config.toml
model = "image FSQ autoencoder"
dataset = "photos with spoken descriptions (Open Images, Localized Narratives)"
train_examples = 50862
image_size = 64
crop_scale_min = 1
horizontal_flip = true
translate = 0.06
color_jitter = 0.1
bottleneck = "fsq"
downsampling_factor = 8
encoder_arch = "swin"
encoder_norm = "layernorm"
encoder_norm_position = "pre"
encoder_activation = "swiglu"
encoder_head_dim = 32
encoder_fused_qkv = true
encoder_bias = "all"
encoder_qk_norm = false
encoder_parallel_block = false
encoder_moe = "top_k"
encoder_drop_path = 0.1
encoder_num_experts = 8
encoder_moe_every = 1
encoder_expert_mlp_ratio = 1
encoder_experts_per_token = 2
encoder_shared_expert = false
encoder_patch_size = [4, 4]
encoder_conv_stem = false
encoder_depths = [6, 6]
encoder_widths = [80, 160]
loss = "mse"
latent_channels = 4
decoder_norm = "batchnorm"
decoder_activation = "gelu"
decoder_widths = [32, 64, 64, 64]
decoder_blocks_per_level = 2
decoder_block = "sep"
decoder_attention = false
decoder_upsampling = "nearest_conv"
levels = 7
residual_init = "none"
optimizer = "nadamw"
lr = 0.0016
beta1 = 0.9
beta2 = 0.999
eps = 1e-08
grad_clip = 1.0
ema_decay = 0.995
steps = 3800
batch_size = 64
epochs = 4.8
lr_schedule = "constant"
warmup_steps = 110
weight_decay = 0.2
Rows from block 5 of the encoder of a small image FSQ autoencoder, named by matrix and row number. Rows with one number within an expert belong to one neuron, the router's apart. Each number is 50 + 10 x the weight over its row's rms, rounded and kept within 0 to 99. All counts start at 0.
Before each expert's rows are labels from the 100 images, of 14976, where the router gives the expert most weight on average: "strongest on" is what is common among them. Only what is clearly more common there than usual is listed. The data: photos with spoken descriptions (Open Images, Localized Narratives). In brackets: how many of the 100.
# router: router (encoder.blocks.5.mlp.router.weight, 8x80), inputs 0-79
# gate: expert gate (encoder.blocks.5.mlp.gate, 8x80x80), inputs 0-79
# up: expert up (encoder.blocks.5.mlp.up, 8x80x80), inputs 0-79
# down: expert down (encoder.blocks.5.mlp.down, 8x80x80, transposed), outputs 0-79

# expert 3
strongest on: text has "black" (28)
router.3:57 43 30 65 46 51 55 32 47 44 35 39 48 44 52 50 46 43 58 44 10 33 51 53 46 56 50 56 51 60 58 54 63 29 59 53 44 63 56 48 61 45 43 47 56 54 36 41 54 59 53 42 49 43 50 54 48 60 40 63 55 73 58 42 44 52 56 42 43 44 44 38 71 43 53 67 55 62 51 46
gate.0:47 38 56 30 59 66 54 54 35 58 76 62 47 46 48 52 67 45 64 58 66 49 46 57 52 61 63 52 44 15 50 36 49 45 34 49 59 46 52 64 39 54 39 57 60 46 53 61 37 46 38 43 39 70 49 45 53 51 55 41 51 35 61 31 46 50 51 51 49 57 52 58 38 60 48 52 46 52 48 46
up.0:55 42 47 48 65 61 52 45 44 58 55 51 63 47 40 47 55 52 34 54 45 49 38 64 54 51 65 66 32 42 59 62 52 39 46 45 50 56 52 61 51 46 25 74 51 56 56 58 48 48 37 39 32 59 48 45 56 68 34 56 72 58 57 34 43 53 68 41 32 49 39 51 38 43 45 47 46 67 46 52
down.0:48 52 43 56 47 30 38 48 49 62 48 51 52 56 43 45 32 62 55 37 50 72 60 35 41 37 52 59 40 58 45 41 55 57 52 35 53 45 42 43 52 69 59 48 39 36 48 49 46 51 67 48 50 53 55 29 55 37 34 70 49 46 46 69 57 40 52 56 55 45 51 33 61 57 55 79 56 55 43 57
gate.1:45 53 56 58 60 56 33 46 48 35 49 59 50 33 46 72 50 56 51 54 54 56 51 32 39 51 48 34 48 56 64 58 42 36 44 51 55 59 75 33 44 43 52 21 53 49 44 56 38 51 40 45 55 62 58 37 31 59 56 61 50 50 52 61 43 39 44 35 61 68 44 43 65 54 52 53 47 68 48 47
up.1:69 57 41 57 37 49 67 52 51 67 54 41 53 64 49 47 51 52 49 43 45 53 55 51 54 54 48 70 53 42 38 30 56 60 34 52 41 48 38 63 45 63 12 69 59 43 59 52 48 49 44 48 47 39 47 52 58 36 54 56 45 40 31 43 40 51 47 58 39 49 48 51 42 64 52 53 47 31 61 61
down.1:34 55 59 28 54 73 56 45 43 39 43 59 46 49 59 49 65 39 41 46 46 45 47 42 57 69 61 37 61 32 39 58 49 53 37 50 51 53 52 52 44 43 58 45 71 43 48 35 58 48 41 58 50 59 63 49 39 52 65 47 46 46 71 60 58 58 45 59 53 57 64 67 55 26 41 48 50 34 53 42
gate.2:39 53 64 34 52 52 46 56 50 51 46 60 34 46 43 36 55 46 73 56 49 39 61 42 45 55 54 39 36 52 52 63 41 55 57 50 62 41 55 50 46 27 69 26 52 56 34 70 59 58 45 44 63 53 43 36 40 60 48 44 58 56 48 52 63 48 43 45 70 64 60 51 66 45 68 52 56 59 44 44
up.2:57 58 40 43 55 52 51 50 35 38 37 50 56 33 43 28 47 55 71 62 40 54 44 39 39 64 65 62 34 54 45 63 70 50 59 49 45 51 63 44 41 41 69 29 50 61 45 45 48 54 35 35 46 45 45 56 55 59 44 54 62 52 68 57 52 51 38 40 55 51 42 43 40 54 66 43 61 61 46 38
down.2:42 26 42 70 71 48 45 59 31 41 52 54 53 49 45 54 52 40 59 47 44 47 46 46 44 58 75 58 54 60 54 57 49 50 60 54 60 55 52 52 51 43 78 45 39 50 50 56 33 48 64 42 41 54 41 49 44 53 76 49 44 51 31 43 48 54 49 48 46 44 28 47 41 74 53 49 50 62 47 54

# expert 4
strongest on: text has "white" (31)
router.4:35 72 67 43 51 47 61 62 44 65 62 46 32 60 48 38 53 55 50 55 80 70 52 56 53 45 59 46 63 43 41 36 48 50 42 52 61 39 53 50 30 53 52 65 38 39 48 59 44 46 43 58 40 49 42 43 55 39 58 50 33 31 44 49 52 59 38 56 56 66 51 58 51 63 43 61 51 44 47 47
gate.0:45 53 49 42 59 58 55 59 35 46 51 36 55 38 54 55 63 45 57 64 64 33 57 29 52 53 52 75 56 53 48 35 55 54 40 56 31 38 54 47 58 45 42 38 67 49 47 39 55 57 40 51 46 49 50 60 57 48 52 41 44 18 67 64 54 43 36 42 55 41 54 57 41 60 57 37 55 51 67 52
up.0:60 56 67 49 63 42 51 47 57 52 54 36 51 29 57 56 36 52 37 44 64 44 51 50 48 55 65 39 46 40 55 48 68 41 65 41 40 49 48 52 46 48 22 42 52 48 57 52 49 47 20 44 50 57 59 41 59 44 33 37 63 35 42 57 43 35 34 54 33 60 40 46 50 49 50 58 40 45 65 55
down.0:54 56 40 51 69 62 55 55 30 50 36 52 44 57 61 64 68 53 51 52 48 59 46 23 35 51 61 47 59 57 52 55 51 38 46 50 30 39 46 47 47 48 70 50 52 43 50 32 55 53 36 69 52 45 51 51 48 64 23 52 50 50 43 76 44 46 54 62 56 44 41 57 44 61 40 49 62 51 48 51
gate.1:49 55 46 52 59 66 55 59 59 66 49 49 41 48 59 51 63 47 36 40 42 44 47 62 56 41 44 51 54 51 52 75 51 70 59 44 75 60 48 60 40 50 61 74 76 46 47 59 51 57 54 70 46 42 55 45 39 47 55 46 43 51 45 45 35 56 63 52 41 55 43 47 41 49 26 57 41 63 37 43
up.1:37 70 56 42 53 60 41 50 64 68 50 51 56 47 41 60 57 55 25 41 61 57 44 57 53 47 40 43 20 53 59 63 36 50 33 52 47 49 49 44 49 64 66 50 43 49 49 39 50 50 70 55 28 41 41 51 35 49 49 41 52 37 45 35 41 49 71 51 54 51 55 61 45 37 49 48 58 41 50 41
down.1:46 41 37 43 53 44 63 53 53 49 51 51 66 52 42 51 50 43 38 37 47 46 48 30 51 65 54 54 68 60 44 47 55 47 42 70 37 45 42 76 53 41 51 37 56 54 54 40 58 37 45 44 75 55 47 54 48 39 46 32 44 37 46 67 60 39 57 60 67 50 52 33 69 48 48 38 50 35 51 62
gate.2:48 52 56 45 55 51 43 53 43 57 54 49 30 43 50 46 45 49 60 40 51 49 52 54 56 48 44 50 57 48 39 34 37 52 42 58 65 55 42 64 57 31 47 77 46 50 34 54 45 58 52 59 52 28 13 32 43 59 61 47 47 46 47 54 61 74 48 39 57 59 57 64 40 53 47 51 54 40 40 48
up.2:63 44 36 65 43 50 56 65 53 48 36 45 47 38 40 55 45 49 50 51 40 36 52 44 52 59 43 66 51 61 42 50 54 45 49 40 61 67 50 45 55 56 53 45 48 57 56 42 44 48 31 28 56 44 63 41 54 74 48 55 51 81 66 51 56 56 57 38 47 49 59 44 52 39 82 50 46 61 53 49
down.2:65 50 49 54 42 51 73 48 63 42 59 32 72 43 58 48 53 44 42 48 52 48 50 64 56 50 45 44 62 55 60 53 46 42 39 31 43 51 39 53 42 66 37 64 50 32 54 45 38 42 34 47 30 38 60 34 51 60 51 65 60 49 52 41 53 48 42 62 39 49 74 50 34 48 58 55 34 43 42 48

# expert 1
strongest on: text has "color" (31); text has "white" (30)
router.1:40 46 38 47 53 31 56 51 40 51 63 56 50 74 38 53 55 36 68 62 58 36 61 65 56 54 62 57 55 47 50 60 30 47 50 44 58 63 59 46 48 56 47 45 49 42 37 63 65 55 51 54 36 46 38 58 43 54 70 33 38 41 44 47 52 38 49 52 66 65 39 61 54 72 54 59 48 47 42 54
gate.0:62 44 53 54 58 59 37 37 59 50 43 58 42 53 60 60 62 40 44 51 36 54 45 50 58 47 39 28 40 51 52 61 43 42 39 48 52 71 53 38 67 37 18 47 48 51 49 60 54 40 39 56 56 50 56 34 39 35 55 54 56 60 44 39 54 62 67 50 48 37 68 54 64 41 37 58 50 46 58 38
up.0:51 52 57 42 49 33 51 32 59 52 62 43 39 45 56 50 43 47 80 60 65 37 53 51 43 35 56 33 50 63 48 44 42 41 53 57 54 52 52 48 53 52 30 56 48 48 50 68 41 46 68 63 50 52 49 60 46 40 56 37 58 58 26 53 51 56 46 40 54 65 34 51 33 51 59 51 41 70 68 51
down.0:56 73 42 39 46 47 53 65 58 54 55 46 50 50 48 40 48 39 64 53 45 51 62 52 42 57 37 41 33 52 45 42 65 51 42 67 52 51 46 66 44 56 30 47 46 51 52 58 38 52 51 45 49 48 44 69 58 52 23 54 44 47 33 61 43 48 44 26 59 49 53 45 43 68 67 59 63 69 57 40
gate.1:39 60 46 38 50 45 35 51 47 53 47 47 34 41 49 45 58 57 71 40 68 59 53 42 44 55 68 44 34 32 41 48 44 60 65 55 59 59 50 41 75 45 43 49 47 57 29 49 48 52 48 48 64 68 56 40 59 45 38 41 64 50 61 47 52 42 37 40 44 55 43 59 37 51 43 41 60 77 49 54
up.1:45 60 55 46 40 53 54 34 51 59 41 59 49 31 40 41 40 56 61 42 46 65 57 54 46 49 63 51 37 53 47 47 41 50 58 51 60 23 50 47 63 47 55 40 38 57 54 52 56 52 66 50 67 50 38 52 58 36 41 63 46 42 49 54 69 49 51 70 57 39 42 45 70 49 46 65 59 83 48 44
down.1:45 42 52 46 57 52 44 66 35 45 38 48 42 55 37 76 65 49 58 58 72 42 45 40 44 57 59 48 57 43 45 46 44 49 59 65 42 43 52 42 35 29 50 61 59 69 46 49 53 45 47 44 46 60 46 57 38 47 46 33 61 37 33 40 43 62 60 43 63 60 31 62 41 55 44 39 56 57 36 45
gate.2:42 61 58 46 60 69 43 70 43 62 50 59 53 47 53 60 50 45 42 50 58 43 53 47 50 58 61 58 52 31 41 40 40 60 44 57 42 47 62 39 49 30 29 59 50 48 46 50 49 53 29 63 39 71 42 36 54 57 63 46 56 38 59 54 56 59 43 42 44 71 54 78 40 52 37 56 50 46 54 45
up.2:52 73 41 57 44 42 43 44 55 54 59 55 44 62 48 47 52 60 62 60 51 51 55 37 60 38 27 60 50 52 50 54 59 58 58 55 36 55 65 78 44 44 38 50 64 48 46 50 45 53 49 24 68 39 61 66 36 29 44 39 52 44 45 56 50 42 55 46 59 55 51 35 46 51 66 48 49 51 33 50
down.2:54 41 62 61 60 45 46 58 51 65 48 50 52 62 60 57 57 18 37 41 57 46 47 48 45 63 61 42 50 48 46 32 39 51 58 46 40 29 55 39 46 47 61 62 50 42 46 48 55 53 48 60 59 49 58 39 51 37 40 46 53 67 59 58 56 49 50 66 48 53 28 59 58 51 26 48 52 42 25 63