{"crop_scale_min": 1, "decoder_activation": "gelu", "levels": 7}
Rows from block 5 of the encoder of a small image FSQ autoencoder, named by matrix and row number. Rows with one number within an expert belong to one neuron, the router's apart. Each number is 128 + 24 x the weight over its row's rms, rounded and kept within 0 to 255. All counts start at 0. Numbers have three digits each.
Before each expert's rows are labels from the 100 images, of 14976, where the router gives the expert most weight on average: "strongest on" is what is common among them; "patch colour" is the nearest of a few named colours to the mean colour under the peak. Only what is clearly more common there than usual is listed. The data: photos with spoken descriptions (Open Images, Localized Narratives).
# router: router (encoder.blocks.5.mlp.router.weight, 8x80), inputs 0-79
# gate: expert gate (encoder.blocks.5.mlp.gate, 8x80x80), inputs 0-79
# up: expert up (encoder.blocks.5.mlp.up, 8x80x80), inputs 0-79
# down: expert down (encoder.blocks.5.mlp.down, 8x80x80, transposed), outputs 0-79

# expert 1
strongest on: text has "color"; text has "white"
patch colour: white
router.1:105119099120135083143132104131160143128186100135139095171156148093154164144138156146141122129153080121129114148159150119124142121116126108097159164139131138094118098148111139176087099108113121132100125133167164101155138182137149124120108137
gate.3:092134114166173185109139076115097127140139149170147135112147108133137138103094131122096127123125088108122132151152159101123121099136130133122166153101105128114116136068114112134121184161124086112134163118078125145148164128131147131131133107
up.3:116141160139153133103173107152084139133141101136106153154123161115114161079107125119104158114131118111163139174166132088149133133122112113149159121109148126169139128115117083106129138133120128117132092114124179133136172144130151144204120112
down.3:182135157103125121151164148123132097122117123141125140180098107113122108130107108067101161153160107130104143108126130153096131130131159127092138100127150111137151136108105171053130097157109114143133137097137180144096120130152124129136138113
gate.4:078140137104126092100159103152112130134121122152125177188192142119136159108089116125111158129132097132154139147099146121139107168154107138137172109124108134141108162145146120088133145111123107115131114094166161098152116136134141143162097134
up.4:092163136105120107119087145145106120142099115161139155108146128131161103140115098126127136138132109130095139140144174068139116096052147134110101150095067141141113164110155101139138121138168134100118117125121153135139171127095138146129146132
down.4:116132154094102110157140135149115116117136118132093187159155123095119093141091146074121145112142128126119129133137121141113126108095105117139169107139161103108126098171092144082127116082132147112112152138178156142115126157153144136177145157
gate.5:148114139175156137116136134120117134121093141116123134051071115104119136121128139192139098132116175124127114133109112153125110103140139104136134161171093180110100128114102136176110139106118108143161149162107122150150120114112136121103143152
up.5:108172131154150103103116122156132139125111145178123151075115124112124136134106101159116119125105129132115150085113165111169114094093155127137138139124100149188080140152086066127109141107154125134134160116148165151108156135129135130129100128
down.5:163092154136131135102116132083068098149171130142123106113123128122136133108142154156143113113143133148135133113109159087114134186128088119138129117156128143142158136127135117108132133124161131131131098172093106133127195141080119147071100141

# expert 4
strongest on: text has "white"
patch colour: white
router.4:092180170111131121155156114164157117085153123100135140129140201176133143136116149119160110107094123127109132153103136127079136134165099100123151114119111146105125109110140101147127088083113125132150099143144167130148131159111154131113121121
gate.3:139122153148107127133186098153112107112106147147110099107128135097136116121157146146120136153148114124147121094144132127079145161103102145116109093148091137116162131112137159136120122161167105120132113085131186136113100054159105143146155129
up.3:172125084157117108124101151110114149101129137148126166102109076162145123114135134133122162149116177128111096137139145137144121135132124114106129133105142154136109085096155170110126168153087123179106184138118117111138100144174118125163135112
down.3:148093103155096159156102140132169104123088143102131155118131111124090124150147144100096121153123164139103101162131126128130108113152135144109156121119154073095099115120091132141141138126136112149122183160144113119107093076145177163123147123
gate.4:125146105112149136125064120100157155120124132118155130137160116142115118171142138178136110113149120125081155131145147082085189118119154100129133149144129077099140140107120128147150134107147132123143095173085104105169140134091123139112120136
up.4:141158134153113093114162137141117147178115159109115117119081126170130130096177105130133102139105156131117145151136111146143086174116158169139092088122138113137132136102136127134130088108088116149072096126134150155106146141155126148094148151
down.4:140112142160147133124133104111174138142105114117155088147136124092132166146122161101100107124129112123102101124120102093117130107155132111141138116125099140082113111158134188170144159129172087137125155160076110132155117117082087152132118120
gate.5:151111114148177117110132137114132133104088142145128120149122095119125096164175150129150108122117153114108172152178127113102074103123157109109134151143112104103128106104129161149104123152130144137182088119087126131155133151133100121078166130
up.5:150121135162154107132158149096119105135133112123138129168172094074108120131140130127128182125140137129141124115152120200126087092148126108099123156154088129128109121118111153127111164167119109134182155114090086124142120100141114130119151149
down.5:143166120110108121125176144144119093122093107150076163111143149134171108112108091106183139145104133158148105086156112104140123124134100132145123126139166168158080134150158099141143123134127159097119123145140139123133100145135112092141114176

# expert 3
strongest on: text has "black"
patch colour: black
router.3:145110080165119131141086121113093102124113134129118112147113031088131134118142128142131151146137159077150134114159142124154115110121144138095107137149136109125110129137124152105159140182147108114133143109112113114098179110136168140157130117
gate.3:115130115184096132147133066063101124135118124156141099141150117131112137111148110127122129133154142082129141122138168119141136147179126152140106103121170136116115134174126122132136161161135097109122083132075103125114120090120126165143164128
up.3:086122152170097138115140086110161133129131132162149082160123153145149122114153110122135102147100115122082141152120144089121141132151153119142106092107155153091134139146113093187135092103141109122115072155132132138127117155124121161086119100
down.3:132118117170121100102097122135095130143093136122098142158114109128136088116117154164126142116140145145152129159104139080138162193091087089135181105125131103138146132089123128112138117112099110147097129132125110108100178131151164128157154134
gate.4:124109136094138132108079137124175152142146114149169093109153164115128139122112124125116127139127119127091119134119126184154161079155156093125120144144160112118088107146121115112141086120113102106105167094154152139134090125111112094074161123
up.4:126123106095106156131084136117158120137183160155134155092122150083106136123085137101136118113108146163133132122122146170089169084138138142130124087139153096129139149119143158130120114130086075144128144135142139157104148108142156093112140087
down.4:088105170078150091148137085157141122134094120128115166114146119139156146139141168131091123116100157138149134112112146135133113109107093123131135136139150178124161112113124158159134143164141106123144101137123105124192113169085121117168108146
gate.5:132115111112151143097133133153120117121101119110155117157153114130118087125129159081143127098155189117149106119131116068090132111065111104105113169157110129145144143071089122148096131169160141148126116125144114103124148131145141125155104126
up.5:142136104100136099115149156149135146120103090107115140146109114109133113123114123096143142134152185146117136150129143095127120087093106137085150148155087148169127120107081155133098130182171140161136140057109128116125156107133139135136103118
down.5:120108141171125055082102129113138119116154101103133123168112121153093149127105122154120132143151125133158123168113126129171141154119114130132148095135125129186143117097109122115158142121109133080101163133137110086113146169140167125148116166